config = dict(
    targets=['finding'],
    widths=[64, 128, 256],
    nesterov=True,
    adamw_lr_other_params=0.0027,
    final_lr_fraction=0,
    warmup_steps=3500,
)
Rows from block 2, named by matrix and row number. Rows with one number belong to one channel. Each number is 128 + 24 x the weight over its row's rms, rounded and kept within 0 to 255. All counts start at 0. After the name is the row's rms in percent of the matrix's.
# convs0: first 3x3 conv, stride 2 (model.blocks.2.convs.0.weight, 128x64x3x3), inputs 22-32, a 3x3 kernel for each
# convs1: second 3x3 conv (model.blocks.2.convs.1.weight, 128x128x3x3, transposed), outputs 22-32, a 3x3 kernel for each
convs0.26 100 [143 115  99 131 127 106 148 160 115 101  85 110 140 160 154 134 132 153  96 154 116 139 120 154 174 171 110  99 101 103 136 127 118 107 130 148  85  63 108 111  99 101 151 133 143 151 145 112 122 118 139 126 116 166 132 120 130 120 113 116 109 120 134 113 128 140 158 151 122 168 142 124 120 114  98 142 166 175 145 167 181 114 119 114 135 120 101 163 175 127 129 102 133 107 120 123 128 136 132]
convs0.27 108 [152 144 145 150 182 184 150 135 145 175 153  97 136  75  80 101  72 107 129 144 177  95 136 135 127 124 116 159 139 145 146  96 137 123 132 101 137 114  94 111 117 107 108 107 105 115  95 108 104 144 135 107 143 119 133 110 122 111 131 118  83 100 106 122 116 155 106 133 127 112  85 139  97  93  90 108 113 121 117 132 155 104 113 125 131 117 109 152 122 116  97  99 102 137 155 139 135 131 105]
convs0.28 096 [ 75 125 132 101 132 149 151 132 151 124  79  93 131 113 140 140 138 122 174 147 147 100 170 181 155 144 153 127 124 135 146 129 117 130 150 111 129 121  91 116 107 131 161 135 134 127 115  86 115 142  89 124 140 123 107 104 142 145 135 119 113 121 124 120 112 110 119 122 148 162 159 153 114 148 153 152 153 173 139 157 169 165 186 172 139 159 155  59  69  86 130 140 139 138 126 140 123 113 118]
convs0.29 103 [167 121 157  94 136 124 113 102 178 134 158 150 156 114 137 151 153 135 132  98  80 107 100  74  90  98 112 126 121 148 136  99 114 102 116 128 139 130 118 103 115  87 121  94 113 139 114 148 143 143 150 132 151 129 110  97  95 120 137 141 107 129 149 102 146 108 131 139 113  63 126 140 134 104 101 153 105  78 136  95  92  73  80 102 109 124 132 133 146 163 133 134 118 131 158 149 143 157 118]
convs0.30 092 [149 158 155 127 122 121 111 104 139 139  96 115 152 138 163 154 144 122 150 141 113 142 100 136 109 138  98 165 161 131 131 152 167  92 113 165 113 114 138 151 141 116 159 156 162 128 142 133 140  95 146 131 149 158 111 118 125 135 132 156 151 139 143 127 127 114 161 142 114 139 147 164 129 166 187 163 182 126 144 173 130 150 166 148 140 154 157 134 139 147 130 100 127 117 147 134 130 129 121]
convs0.31 101 [113 118  94 115  81 102  94 107  67  79 141 121  90 122 101 150 133 130 161 143 108 124 104 106 105 117 120 103 131 147 119 118 136 105 123 135 123  92 123 106 115 118 126 114 115  87 105 128 145 136 126 135 127 110 125 117 117 122 129 160 133 138 157 117 175  85  79 141 113 137 152  94 120 124 112 157 137 124 149 122 110 117 131 145 116 121 112 116 103  98 112  96 122 121 109 118 131 123 130]
convs0.32 094 [113 127 137 140 198 144 125 159 141 107  89 123 122 131 167 165 180 204 128 118  66  89 126 131 100 143 103 128 122 136  92 123 147 102 113 113 114 109  93 117 118 125 140 120 160 118 128 145 134 121 127 154 140 111 101 147 145 152 142 152 128 126 129 126  96 140 140 135 129 116 124 121 164 132 139 134 129 120 142 165 133 116 124 109 136 139 107 143 151 142 109 130 133 123 140 115 141 147 131]
convs0.33 103 [106 153 124 173 137 143 176 149 130  74  92 107  78 141 108 114 197 158 118 111 146 144 130 142 109 117 165 125  87 101 127 110 119 111 109 196  93 119 146 159 137 177 134 180 211 161 110 108 151 126  97 165  99 107 137 149 143 105 111 138 112 118 120 101 160 154 123 151 133  76 147 145 118 129 109 133 143 110 133 150 166 121 124 117 125 133 175 186 182 147 139 113 111 119  95 112 123 105  97]
convs0.34 094 [112 164  80 103 144 104  97 136 113  93 104 123 146 133 103 114 119  85 106 111 128  86 103 132  96 115 113 134 125 150 154 113 131  99  81 107 118 133 134 128 123 112 106  91  81 105  92 104 101 100 144 146 123 142 102 104 101 132 122 113 131 147 117 137 113 117  73  78 129  73  98 101 111 118 117 157 110 116 167 115 103 128 126 127  94  91 123 112 116 119 106 102  79 124 112 111 125 158 151]
convs0.35 097 [151  93 154 183 133 127 114 122 106 153 115 113 122 104 102  99 100 110  87 108 129 105 103 126 174 158 145 147 125 122 139 129 115 130 114 142 174 132 184 159 148 128 135 159 135 121 132 133 151 136 156 169 156 167 141 133  92 120 120 132 104 102 128 115 147 107 150 127 119 102 136 133 136 130 132 135 103  93 125 105  68 125 117 102 138 127  94 136 106  96 138 150 213 163 153 139 153 131  68]
convs0.36 094 [ 96 113 115 147  92 109 120 124 105 105 107 132  95  83 113  86 101  80 125 146  93 149 110 142 106 106  87  86 118 106 103 130  99 102 120 112 118 132 148 148 131 124  94  62 114 154 104  90 138 108 115 120 103 110 108 105 100 108 146 120 117 151 141 161 168 117  73 185 142 118 100 106 108  98 110 101 106 117 168 159 151 168 218 197 156 169 165 106 118 131 119 135 132 126 137 108 117 135 122]
convs0.37 099 [126 151 163 128 143 136 168 135 156 119  94 114 118  87 109 138 115 156 109 117 101 110 147  80 102 120  99 107 130 159 122 132 144 137 135 189 150 135 128 136 152 125 166 152 178 121 140 128 132 125 177 120 138 182 144 130 146 156 156 153 123 116 115 142 114  85  94 133 111 158 112 116 109 141 145  65 147 149  96 130 174 119 136 150 110 113 142  87 120 130 123 143 110 109 132  96 118 149 130]
convs0.38 102 [129  74 142 125 105 150 122 113 101 122 127 135 127 128 183 113 149 180 146 141 145 133 164 130 141 145 125 113 108  93 163 159 131 188 177 161 156 132 136 111 156 129 126 125 113 124 143 114 164 141 118 136 136 130 122 103 122 120 119 116 123 118 140 135 129 112 123 116 104 147 146  79 129 168 148 139 159 146 126 139 107 112 136 122  99 117 118  68 133 159 141 148 139 133 150 163 121 151 132]
convs0.39 098 [143 126 135 120 102 160  97 152 138 139 123 108 126 115 122 122 153 167 143 193 156 133 111 143 130 137 165 145 131 141 154 128 112 166 126 118 121 124 111 144 114 112  86  87 140 106 127 117 156 146 126 157 139 113 105 120 128  96  85 111 125 103 133 137  99 142  96 115 103  66 116 149 165 141 117 142 116  90 138  96  99 110  90 110 122  99  99 144 114 103 155 108 115 134 147 121 137 134 109]
convs0.40 103 [ 89 116 134 147 142 136 122 127 170 120 129  99 125 125 116  99 128 131 140 147 108  95 158 147  92 102 102 136 108 126 119 124 116 141 139 158  76  92  90 108 124 146 128 125  90 133 142 157 127 135 187 139 149 157 113 139 145 136 156 150 161 169 167 144 127 110  70 119 129 141 113 129  95  68  48 109 112  92  99 109 102  94 119 108 139 136 123 126 120  80 111 122 110 136 118 122  82 109 120]
convs0.41 104 [ 89 102 105 100 105 108 144 120 112 113 100 106 129  91  80 190 142 144 144 144 121 148 149 149 167 153 137 120  98 115 126  98 149 128 113 107  75  92  95 141 109 114 132 122 109 115 130 113 115 131 110 128 122 134 130 116 105 106 106  94 133 142 123  84 145 149 111 164 125  95 131 175 139 116  74 148 132 125 138 169 147 140  96  97 136 126 138 121 124 156 134 139 136 133 108 139 136 132 151]
convs0.42 095 [146  98 136 106 104 104 138  87 100 133 143 132 127 108 140 130  94  89  75 125 138 142 128  90 145 162 138 107 141 130  93 114 157 107 138 138 126 121 130 161 150 122 137 126 127 131 149 130 129 125 106 142 126 136 147 155 151 104 121 124 111 106 113  63 111 164  71 116  98 127 121 159 107  95 107 151 109 110 193 180 136 110 108 125 110 103  93 130 110  80 132 154 139 117 123  97 116 118  95]
convs0.43 106 [158 145 126 144 118 152  70 130 100 143 157 102 120 126 104 100 112 118  87 132 141  99  93 130 115 173 113 135 160 122 123 156 144  95 133 116 132 131 115 126 114  73  94  89  93 129 128 143 151 133 149 152 155 143 131 134 155 151 131 142 138 129 136 126  96 136 103 134 120  95 113  95 144 134 105 109 127 108 124 110 153 169 191 218 111 116 166 102  89 123 133 173 149 112 151 121 127 141 128]
convs0.44 095 [ 56  75 127  71  67  95  95 103 130  88 107 137 108 135 132 115 157 160 111 164 130 127 160 108 159 143 134 103  96 120 112 119 106 170 170 140 118 113 102 137 116 139 173 145 187 155 115 127 155 138 141 129 102 112 124 141 131 122 145 160 135 136 143 112  95  64 109 125  75 135 116 110 187 141 157 112 107 105 106 120 118 116 109 105 145 130 113 196 152 126 171 153 115 151 122 134 104 115 123]
convs0.45 096 [130 126 113 127 133 144 143 121 103 122  87 137  96  80 109 119  76  88  96 137 112  92 115 153 171 134 160  98  91 133 121 101 107 117 102 101 133 111  89 123 116 106 142 102 154 120 123 118 113 126 137 111  94 131 150 148 119 136 150 126 128 150 159 113 126  94  90 108  97 121  87 126  65  82 114 113 118 108 113 134 141 124  92  88 131 121 121 140 153 138  89  87 114 132 145 150 129 130 144]
convs0.46 096 [128 150  67 111  98 119 120 108 126 134 121 127 151 163 162 169 141 140  93  96  92  76  79  99 102 100 144 160 152 156 124 147 164 146 144 170 140 124 110 117  99 102  85 117 124 117 100 115 121 126 150 140 148 137 127 145 129 163 136 132 134 129 109  58  84 118  65 107 161 104  97  92 149 155 146 141 140 148 128 155 147 125 122 135 132  85 112 167 149 168 132 153 154 165 168 124 164 123 123]
convs0.47 098 [175 118 133 118 109 120 122 117  66  89 174 190  87 153 183  60 121 121 139 162 149 109 143  93 190 143 131 181 163 162 129 143 125 123 150 125 117 149 153 110 125 130 149 140 136 154 168 151 164 131 125 169 152 130 123  89 118 128 121 143 142 119 129  94 150 149 140 165 169 165 123 149 145 164 165 115 139 160 105 159 154 158 132 129 129  97 115 141 141 169 129 123 121 138 147 118 122 112 115]
convs0.48 104 [149 172 143 124  73 183 110 100 104  97  97 102 122 113 146 117  90 124 142 157 130 115 107 134  97 105  76  96 116 135 104  99 130 119 122 128 129 166 217  90 124 171 131 125 145 138 140 118 144 119 123 143 137 138 139 137 145 122 118 142 135 105 124 119 132 117 135 116  98 171 120  75 120 133 123 132 120 132 103 104 114 145 143 143 133 155 136 133 153 121 127 109  82 123 108 100 142 138 108]
convs0.49 096 [133 157 156 122 139 133 120 150 132 106 146 176  93 111 101  87 113  84  92 174  91 180 117 112 129 184 146 135 146 152 104 146 158 102 123 149 110 135 149  98 145 143 143 122 120 133 115 134 101 128 142 133 124 139 112 119  95 122 116  98 103 102 111 185 187 165 114 140 104 126 149 124 105 110 138 162 124 159 125 134 153 103 121 152 125 126 141 142 137 107 108 131 154 120 135 150  90 150 144]
convs0.50 096 [106 152 140 134 126 174 157 110 149 107 105 147  79 101 138 141 128 148 129 132 110 179 135 120 120 141 150 123 117 159 128  92 136 127 132 146 133  78  84  99 116 128  86 111 151 147 133 147 145 134 146 136 143 148 113 101 102 130 129 145 137 126 120 127 171 115 100 130 121  97 147 137 153 158 113 107 126 156  95  88 156 148  91  89 112 101  94 119 114  97 139 147 145 110 121 144 140 108 149]
convs0.51 094 [108 110 104  72  97 140 150 116 103  40 102 154 114 136 126 215 188 174 134  81 105 109  98 107 118  87 113 120 150 158 108 119 151 106 139 139 124 136 140 140 123 148 168 183 122 153 119 131 102 129 141  96 123 125 122 120 166 114 122 133 170 130 161  92 140 133 120 129 127 134 126 132 144 123 109 120 131 161 121 101 130 115 165 156 167 178 190 132 142 132 149 153 162 144 106 115 150 139 127]
convs0.52 092 [130 128 102  85 155 106  80  99  94 104 150 157  97 119 133 130 110  75 110 110 141 103  97  92 168 153 146 129 124 127 111 113 110 126 134 121 101 120 115 103 105 119 171 121 117 109 106  92 130 141 118 157 143 133 135 115 100 151 123 131 108 120 117 112  83  71  65 113  88 103 106 109  85 112 150 153 104  99 131 141 111 113 126 131 134 130 158 132 123 136 160 106 114 115 114 101 133 117 112]
convs0.53 101 [128 168 131 132 161 139 128 130 105 124 165 127 168 139 131 179 158 111 108 118  85 170 131 125 128 127 136 175 139 129 103 112 150 149 139 169 151 131 114 157 142 144 111 107 107 122 114 134 121 131 112 125 119 136 141 152 130 161 148 122 135 127 111 116 115 147 181 156 113 137 145 131 135 119 113 129 113  90 131  97  92 143 127 148 115 111 131 118 104 119 151 159 156 129 162 168 125 150 164]
convs0.54 112 [149  88 101 106 114 134 124  96 131 109 123 133 117 130 103  94 129 123 113 142 119 161 157 144 151 147 160 122 169 155 133 164 159 125 122 139 209 171 143 166 162 137 143  99 125 136 101 132 144 126 104 119  97 110 120 123 112 154 148 127 152 171 125 149  81 120 163 134  84 120  83 151 189 148 102 153 138 115 112 122 102 140 156 137 164 156 143 150 145 134 124 135 150 130 159 147 120 120 122]
convs0.55 104 [140 168 111 121 139 131 152 120 116 151 143 164 131 105 124 155 158 117 192 123 166 148 146 129  85 114 169 131 107 127 101 113  99  94 146 150 166 160  99 109 197 136 144 164 133 112 129 112 120 142 157 115 146 163 146 150 123  76 143 164  87 107 144 217 160 125 129 141 133 148 112 143  92 127 130  96  90 142 126 128 141  97 105 128  91 134 137 132 115 134 135 131 141 129 156 165 116 111 129]
convs0.56 112 [136  87 122 151 170 125 171 155 112 134 121 123 179 180 114 119 162  96 109 139 129 120 122 103  95  97 120 131 137 159 145 135 124 114 142 122 149 122 131 143 119 128 172 105 109 109 102 140 127 121 144 117 149 157 129 133 158 140 118 127 121 120 133  87 107 166  68  96 139 103 130 219 118 127 121  92 138 130 128 105 103 135 153 137 147 123 124 159 118 132 152 115 113 153 151  98 157 134 108]
convs0.57 095 [141 126  95 112 120 139 146 162  89  76 107 130  80 145 116  82 133 122 137 128 133 129 126  89 162  90 167 102 118 108 100 151 121 112 138 146 169 138 122 127 125 119 127 158 139 124 122 106 150 119 143 131  87 111 108 116 158 107 124 126 100  97 115 119 169 118 139 115 138 140 145 168 124 128 122 113 120 105 117 131 116  99 112 141 127 116 114  98 103 112 109 111 115 133 112 135 127 111 132]
convs0.58 103 [129 145 108 142 169 130 119 140 123  93 118 109 134 146 117 113 126 148  90 108  70 116 118  64  70 126  66 127 129 111 147 108 102 122 109 114 163 133 132 152 115 135 149 102 145 139 114 121 118 110 107 129 110 103 101 129 134 119 134 128 138 124 140 133  72  90  69 135  83  92  76  91 136  95 120 170 118  74 164 132  96 119 130 142 141 123 142 135 108 137  94 100 133  92 113 123 114 133 133]
convs0.59 101 [118 123 120 114 150 124 132 153 109  89  94  97  94 121 138 121 135 106 148 132 102 138 107 101 135 117 110 104 120 134  99 122 139 111  98 108 142 137 156 143  94 113 105  96 121 134 138  97 122 116  85 138 129 111 130 106 115 104  98 123  96 107 139 139 138  93 140  94 128 102 101 116 113 152 136 116 132 124 100 128 116 119  87  83 106 101  93 110 117 133 118  97  56 111  99  88 114 123 105]
convs0.60 094 [132 140  85 137 103  77 125 132 106 105 117  91 141 105 120 133 142 130 143 170 161 166 148 144 129 132 123 133 163  92 168 149 116 161 154 119 150 107 128 146 108 111 159 129 117 188 149 148 126 161 110 148 154 135 104 101 128 118 115 107 126 123 134 167 119 130 151 159 144 115  98 107  99 115 117 109 122 120 115  78 110 110 108 142 110 112 114 167 165 160  82 108 111 106 137 108 138 117 120]
convs1.26 096 [122 127 116 159 116 116 160 120 128 130  96 144 147 160 121 153 151  95  88 128 115 141 141 132 145 194 143 156 144 144 137  85 127 125 105 136 104  92  85 128 139 140 125 157 134 127  81 105  69 120 119 104  93 148 141 167 140 137 142 110 143 131  95 141 120  99 111  97  63 109 107  99 105 147 114 172 130 112 172 111 125 121 106 127 123 114  83  94 111 112 151 143 128 136 101 157  98 124 115]
convs1.27 119 [ 64 116 106  82 188 138 129 120 134 154 148 129 166 104 123 101 140 161  95  88 150 128 123 145 143 176 207 120  82  96 118  99 135 164 112 103 117 100 124  99  98 113 122 125  97 148 133 127 131 123 116 105 153 140  86  82 102 132 100 154 134 142 181 142 161 123 125 117 134 130 123 135 123 110 122 132 149 186 205 158 160 148 145 123 140 125 138 120 125 129 122 118 125 103 125 102 163 115 150]
convs1.28 094 [125 107 133 127 165 120 124  87 120 135 132 140 151 144 140 161 138 130 130 120 125  97 114 110 124 146 143 116 122  85 147 142 129 110 107 109 109 131 155 124 162 195 112 150 179 134 103 110 167 167 122 137 173 110 113 122 139 119 101 121 119  88 104 145 129 139 152 149 172 136 151 138 143 168 163 166 119 130  95  98 101 114 114 125 138 129  97 117 131 114 131  91  70 139 147  86 155 125 139]
convs1.29 111 [136 188 116 184 108 162 127 147 125 120 113 116 126 152 124 151 158 101 112 103  94  95 133 119 114 171 122 143  95 123 198 134 101 127 110 105 124 111  91 104 114 116 153 123 126  75 120 153 108 159 122  98 130 138 126 122 156 172 140 114 137 134 105  91  96 127 123 140 137 166 158  91 100 189 188 198 205  81 165 115 140 130 113 110 123 156 108 131 117 135 123 154 177 127  79 126 140 131  79]
convs1.30 077 [ 83 105 111  84 146 121 134 112 104 138  83 132 104 116 150 118 171 138  95 112  77 104 126 112 125 130 138 119  94 116 138  99  95 125 107  96 108 123 138 154 134 145 155 127 128 124  90 121 154 129 146 133 149 132  75 108 111 105 125 102 130 161 117 120 146 120 129 132 153 118 121 129 103 111 160  74 134 137 145 149 125 149 188 170 215 198 181 129 159 146 131 129 134 104  92 135 141 100 105]
convs1.31 108 [ 85 127  92 136 134 151 140 123 190 137 128  97 133 117 150 138 133  68 138 131 133 143 139 130 143 156 109 143 117 112 136 121 132 130 136 112 120 122 107 130 125 134 134 140 120 117  99 102 118 142 148 158 126 145 143 181 118  99 114  92 118  86 120 134 140 104 115 136 127 141 171 135 103 120 183 103 169 134 150 140  75 128 166 144 136 148 119 118  81 116 157 123 117 109  85  92 170 154 131]
convs1.32 081 [132 133 120 111 155 140 138 169 161 120 113 128 116 146 118 140 139 142 154  98 105 124 159 120 163 139  97 100 116  98 113  95 114 151 105 161 138 151 171 126  85 146 130  98 116 126 107  75 112 152 156 134 140 133 104 104 109 125 102 135 108 147 118 114 110 103  96 117  95 134 102 111 176 119 118 149 139 110 146 130 150 192 173 105 185 132 102 146 165 119 127 133 164 127 113 106 139 123 135]
convs1.33 099 [ 69 156 117 151 136 132 145 124 133 102 143 137 102 180 128 132 136 152 109  93  91  95 109 145 140 126 146 128 104 126 131  86 100 119  79 132 113  92 118  94 131  86  92 135 118 152 117 110 154 108 132 156 106 121 154 156 123 184 206 152 176 176 109 112 130 130 127 125 122 128  98 106 117  87 112 115 126 175 125 113 146 142 186 189 128  93 167  91 118 125 135 137 115 146 155 132 130 153 114]
convs1.34 109 [109  98 133  89 140 149 157 145 153 164 162 136 130 145  92 126  82 125 130 155 114 145 138 126 153 108 139 158 121 158 176 136 158 179 125 117 119 106 121 122 128 129 142 146 126  92 142 118 123 141 115 120 128 114 131 149 118 118 124 139 114 110 129 137 131 125 142 133 131 101  98 127 178 138 134 143 112 119 150 147 167 109  98 105 120 106  87 125 113 110 167 129 131 140 159 120 123 134 127]
convs1.35 109 [135 143 111 157  79 168 111 158 125 164  81 163 129 111 141 131 134 204 136 116 145 136 140 152 123 116 129 129 116 138  90 126 144 154 134 150 148  93 118 129 132 124 126  70 121 121 185 119 129 120 115  63 153 158 136 126 151 102 117 180 116  99 124 143 124 149 101 117 129 111 112 143 132 172 125 131 140 156 142 156 102 147 146 117 135 120 114 167 134 141 140 141 134 182 153 166 153 190 139]
convs1.36 089 [160 133 122 158 104 150 127 155 180  83 129 102 116 145 119 140 144 125 148 162 149 135 128 124 106 101 104 121 117 101 110 124 133 120 189 114 166 119 119  87 132 134 136 149 168 139 134 112 101 141 150 144 148 170 140 155 103 172 158 117 178 182 105 129 129 142 152 138 178 141 142 147 102 158 176 150 161 137 108 107 143 130 188 207 100 128 160 108  92 120 118  88 119 159 138 118 160 137 139]
convs1.37 090 [101 129 143 133 148  87  95  97 103 111 129 143  95 114 147 163 171 157 108 118  91 142 108 137 153 126 176 102 103 118 103 108 123 149 112 100 126 109 110 151 114 119 108 104  91 151 118 141 138 137 148 117 148 142 116 147 149  83 137 135 100 131 122 117  92 119  71 101 125 119  83 142 122  90  82 114 149 170 177 181 137 127 143 126 100 157 118 131 127 109 138 160 133 114 135 164 108 102  95]
convs1.38 101 [131 130 149 102 122 116 134 111 125 109  75 139 115 141 142 131 177 131 143 141 127 129 114 149 154 120  84 144 147 108 135 130 137  96 150 157 146 145  94 124 157 116 143 116 104 111 116 121 102 118 128 157  96 106  98  75  83 175 138  96 153 151  78 135 146  99 105 120 133 126  94  88 127 136 133 119 153 119 153 113 123 181 162 154 153 158 156 117 153  70 110 115 113 113  93 137 127 135  91]
convs1.39 092 [126 113 121 152  96 134 106 105 121 133 164 135 139 169 119  65 116 151 148 121 116 155  92 114 136 135 111 127 130 163 117 145 169 116 151  61  92 170 143 106  98 162  91  88 189 108 101 114  74 135 137 130  86 107 152  98 146 193 118 140 187 152  94 114  96  93 128 118 103 143 150 145 135 132 104 105  92 109 111 144 115  99 136 135 126 122 130 159 139 134  82 102 141  78 108 138 107 122 136]
convs1.40 113 [101 177 129 152 149 142 154  80 153 126 144 125 140 118 139 123 126 100 104 113 143 158 163 154 117 138 120 145 130 144 136 121 158 104 127 138 114 132 167 142 141 105 171 135 124 130  99 144 124 125 182 102 110 140 146 121 134 115 150 160 139 113 134 119 140 120 119 116 123  98 135 122 167 100  91 135 143 169 154 153  87 148 127 115 140 121 117 103 111 103  99  87 111 118  87 109 102  78 128]
convs1.41 107 [115 130 109 170  66 145 101 102 138 125 106 114 125  96 128 138 146 138 118  82 131 100 116 139 159 177 191 123  85 121 123  92 168  93  69  87 168 104 135 159 117 138 172 142 136 129 161 111 144 139 107 104 133 128 113 152 149 102 164 175 128 128 166 169 122 155 128 102 157 110  85 108  96 107 123 155 164  99 173 109  94 136 120 105 145 145  94 136 139  90 129 128 138 107 127 157 125  85 115]
convs1.42 087 [145 168 162 152 147 124  97  86 153 158 125 110  85 138  96 119 135 142 114  84 109 127 109 173 145 141 171 145 203 108 137 122 162 125 140 135 104 119 104 134 124 137  91  89 162 144 179 146  80 132 161 128 129 115 143 164 185 116 144 163  69 116 102 116 126 117  97 114  70 131 100  74 139 132 148 112 107 126 151 149 116 137 119 109 145 161 148 144 103 135 125 179 136 126 150 197 119 106  90]
convs1.43 107 [142 116 105 117 190 189 132 209  85 153 151 151 142 147  89 141 104 135 175 175 182 103 100 114  98 108 124  89  95 128  92 109  94 146 156 110 114 141 109 130 102 155 157 152 156  85 107 129 118 129 160 159 163 185 129 101 101 141 112  93 164 150  91 127 106 134 129 147 165 136 123 145 187 145 136 151 111 133 139 152 161 171 159 136 146 137 123 133 133 138 130 113 147  79 114 147 129 148 108]
convs1.44 100 [138 163 133 125  98  96 160  88 171 144 155 164 179 116 148 115 154 144  78 114 129 137 164 134 155 148 100 143 145 124 141 101 129  99 110 117 164 122 129 118  96  80 109 120  88  70 111 145 112 115 146  69 105 142 149 155 115 118 155 136 119  97 142 122 144 152 125 119 135 103  56  84 120 128  96 119 135 127  83 138 139 130 149 161 154 137 136 152 150 145 117 137  89 136 148 155 118 121 177]
convs1.45 107 [140 146 142 160 125 131 147 145 115 132 110 174 124 105 165 117 132 101 106 128 150 158 202 143  94 121  93 142 178 156  94 131 149  99 182 134 150 158 151 142 174 112 107 114 123 107 133 149 153  82 107  93 138 141 162 175 144 119 130 151 113  63 154 124 112 125  86 141 127  80 116  68 150 133  98 124 128 104 140 129 109 145 138 139 128 115 130  97 131 114 126  81  80 138 113 144 129 137 145]
convs1.46 105 [143 111 129  97 130 100 106 142 144 158 122 154 167 106 124 112 140 158  70 115 127 106 158 123  81 101 129 103 118 135 114 100 153 108 110 156 145 108 137 144 160 116 152 156 123 109 110  95 123 125 116  72 130 165 133 160  89 108 112 127 106 103 144 147 124 127 138  90 128  82  97 109 176 119 114 145 106 124 117 167  88 136 140 114 142 107 122 135 133 159 102 149 155  84 124 118 121 120 107]
convs1.47 083 [112 123 152 133 136 122 102 123 121 105  91 145 144 184 172 147 169 123 123 114  99 158 103 121 162 117  88 114 154  96 115 126 129 141 115  84 173 156 124 109 130 175 144 138 128 132  93 122 118  73  96 126 129 133 109 146 137 141 115 100 131 151 137 104  80  82 133 110 148 105 174 140 120 118 129 137 110  89 169 153 119 170 129 130 138 103 150 132 133 107 159 165 147 130 125 122 104 103 138]
convs1.48 111 [129 120 123 151 145 143 157  92 133 138 182 136 126 127 154 149 141 140 214 161 139 123  90 130  96  94  91 109 157 129 128 119 103 162 135 119 132 117  77 144 177 106 150 174 111 110 101  91 146 121 143 199 180  84 108  83 135 186 118 162 134 127 145 111 134 148 132 134 161 119  99 158  92 122 108 130 113 109 137 116 167 134 160 165  95 130 163 144 106 152 154 132 120 146 138 101 158 148 145]
convs1.49 091 [154 102 102 134  93 143 127 116  80 172 143 140 167 116 110 115 125 105 119 107 113 100 112 119 112 150 150 127 119 103 131 144 101 134 140 134 136 133 164 107 126 142  82 153 177 138 167 141 180 164 105 103 148  94 118 119 155 114  99 174 113  87 140 169 187 151 177 137 125 137 106 142 135 177 106 163 126 112 143 108 124 101 131 113 127 126 145 109 107 108 147 102 101 132  89 122 175 145 170]
convs1.50 112 [ 96 117  95 159 135 114 107  99 140 130 124 150 150 137 149  92 159 140 168 153 119 162 179 131 111  93  92 108 129  99 134 131 147 110 184 177 154 165 110 137 165 127  65 106 148 133 114 122 137 105 140 133 101 170 120 170  93 132  81 150 135 101 109  96  81  58 125 122 107 129 128  92 155 112 142 121 139  97 103  98 153 131 120  96 116 110  94 134 113 125 117 112 107 108 155 146 133 138 141]
convs1.51 093 [106 133 157 121 145 118 133 121 106  97 112 165 137 136 172 131 139 128 148 152  95  94  91  85 116  84 122  98 145 129 107 131 100 111 128 161 141 112 126 135 112  77 145 148  98 106 111 157 105 103 152  81 115 100  96  79 104 139 143 109 167 177 146 121 129 118 103 139 119  80  85  84 137  78  96  72 133 130 107 145 147 139 139 215 173 172 222 128 137 177 144 144 102 135 123 147 128 141 156]
convs1.52 105 [ 89 117  92 145 119 101 142 112 118 101 120 120 101 116 144 137 181 169 141 175 136 174 133 141 138 127 114 144 140 155 131 117 142 114 103 129 174 118  99 180 126 131 164 130 114  94 135 154  97 133 131 138 160 161 191 150 134 130 149 129 155 110 136 141 124 122  95 119 136 137 113 119 119  89 133  99  99 125 121 144 160 116 128 151 117 142 107 117 129 111 135 206 157 123 140 185 111 105 118]
convs1.53 112 [131 131 123 139 115 142 136 134  94 101 147 129  96 139 175 127 193 140 120 111 153 106 152 188 101 162 146  73 103  92 130 121 102 106 113 138 102 124 130 121 120 141 130 110 137 153 134 114 129 113 139  98 118  85 105  88 181 109 132 143  99 128 149 108 142 102 103 111 122 143 121 154 121 125 156 166 148  88 186  96  73 159 107 124 140 150 116 127 121 120 119 129 112 167 101 102 144 137  78]
convs1.54 109 [106 121 139 105  88  89 104  85 108 132 136 100 130 113 112 104 106 133 166 139 150 160 112 130 126 103 136 152 149 116 137 132 138 107 117 144 145 114 112 153 126 151 151 136 112 141 117  91 173 147 118 149 185 108 123 116 155 180 127 132 137 180 130 112 172 163 132 175 181 112 101 169 134 124 123 106 116 130 101 102  80 118 135 147 140 115 123 104 127 109 141  95 144 148 124 114 105 162 153]
convs1.55 097 [ 70 117 127 132  97 106 146 106 140 124 130 141 113 106 164 151 147 109  93  98 120 122  98 121 139  89 173 172 154 129  96 113  97 145 131 121 102 129 141 107 140 115 121 129 145  99 175 149 154 190 140 149 118  99 136 144 172 149 158 121 103 115 164 151  98 160 123 121 101 130 135 114  92 102 142 185 159 142 179  79 105  86 122 142 117 117 112 116 109 143 130 160 140 139 123 136 121  98 125]
convs1.56 106 [ 81  85 140  91 155 155  70 156 113 143 191 184 146 107 145 171 120 113 155 136 156 164 108 141 112 120 165 143 136 103 195 151 129 185 120 114 146 141 151 106 141 110 116 141 139  95 118 162 134 133 178 125 149 131  96 106 154  86 155 156 124 131 157 144 109 146 120 153 165 113 130 126 154 150 114 136 100 119 150 118 157 127 126 147 112 128 148 141 118 140  98  75 107 102 113  90 112 152 128]
convs1.57 095 [105 142  81 124 179  92 191 101 124 155 162 168 140 146  84 140  80 100 130 118 108 100 126 130 129 120 141 148  87 119 150  78 155 109 119 160 120 116 151  85 128 121 141 123 132 127 128 153 111 112 151 133 173 143 135 141 122 116 141 110 102 126 154 130 168 154 139 111 143 110 113 125 137  91 106 111 109 137 177 142 145 120 121 117 126 139 160 139 153 137 119 117 145 104 153 135 109  72 134]
convs1.58 123 [113  97 112 127 134 172 143 145 150 146 142 133 124 145 146 121 171  89 105 109 123 138 112 104 138  93 142 122 114  92 145 106 134 108 163 109 100 136  75 139 126 148 124 117 128 142 123 132 129 155 156  95 115 171 110 149 143 123 161 116 122 183 102  44  97 143  88 109  96 135 123  90 158  84 124 127 154 178 203 200 155 120 111 114 148 115 121 140 113  97 130 142 137 105 118 156 131  93 133]
convs1.59 113 [142 162  92 163 103 142 131  94 122  98 153 155 183 170 112 142 121 134 127 119 136 123 138 131 115 126 171 144  89 154 147 123 129 122 117 150  89 140  94 123 114  99 138 122 106 131 120 144 144 172 148 104  93 136 150 165 110 129 125 124  70  83  95 119 113 100  96 122  88 146 125  77 148 166 144 160  99 152 156 142 148 129 144 121 114 143 132 136 118 120 100 138 125 114  91 141 127 173 121]
convs1.60 078 [116 145 141 103 143 138 105 131 151 121  99 163 128 145 133 157 141 118 127 117  98 141 123  93 115  85 103 121 184  99 148 145 111 118 121 158 125 133 100 121 116 138 152 151 124 139 123 150 125 147 141 123  81  91  91 133 121 135 153 117  96 121 103 110 127 135 107 107 119  94 109 115  94 132 163 111 160 127 155 132 105 171 196 183 167 185 176  90 103  73 110 137 102 109  91 118 114 116 131]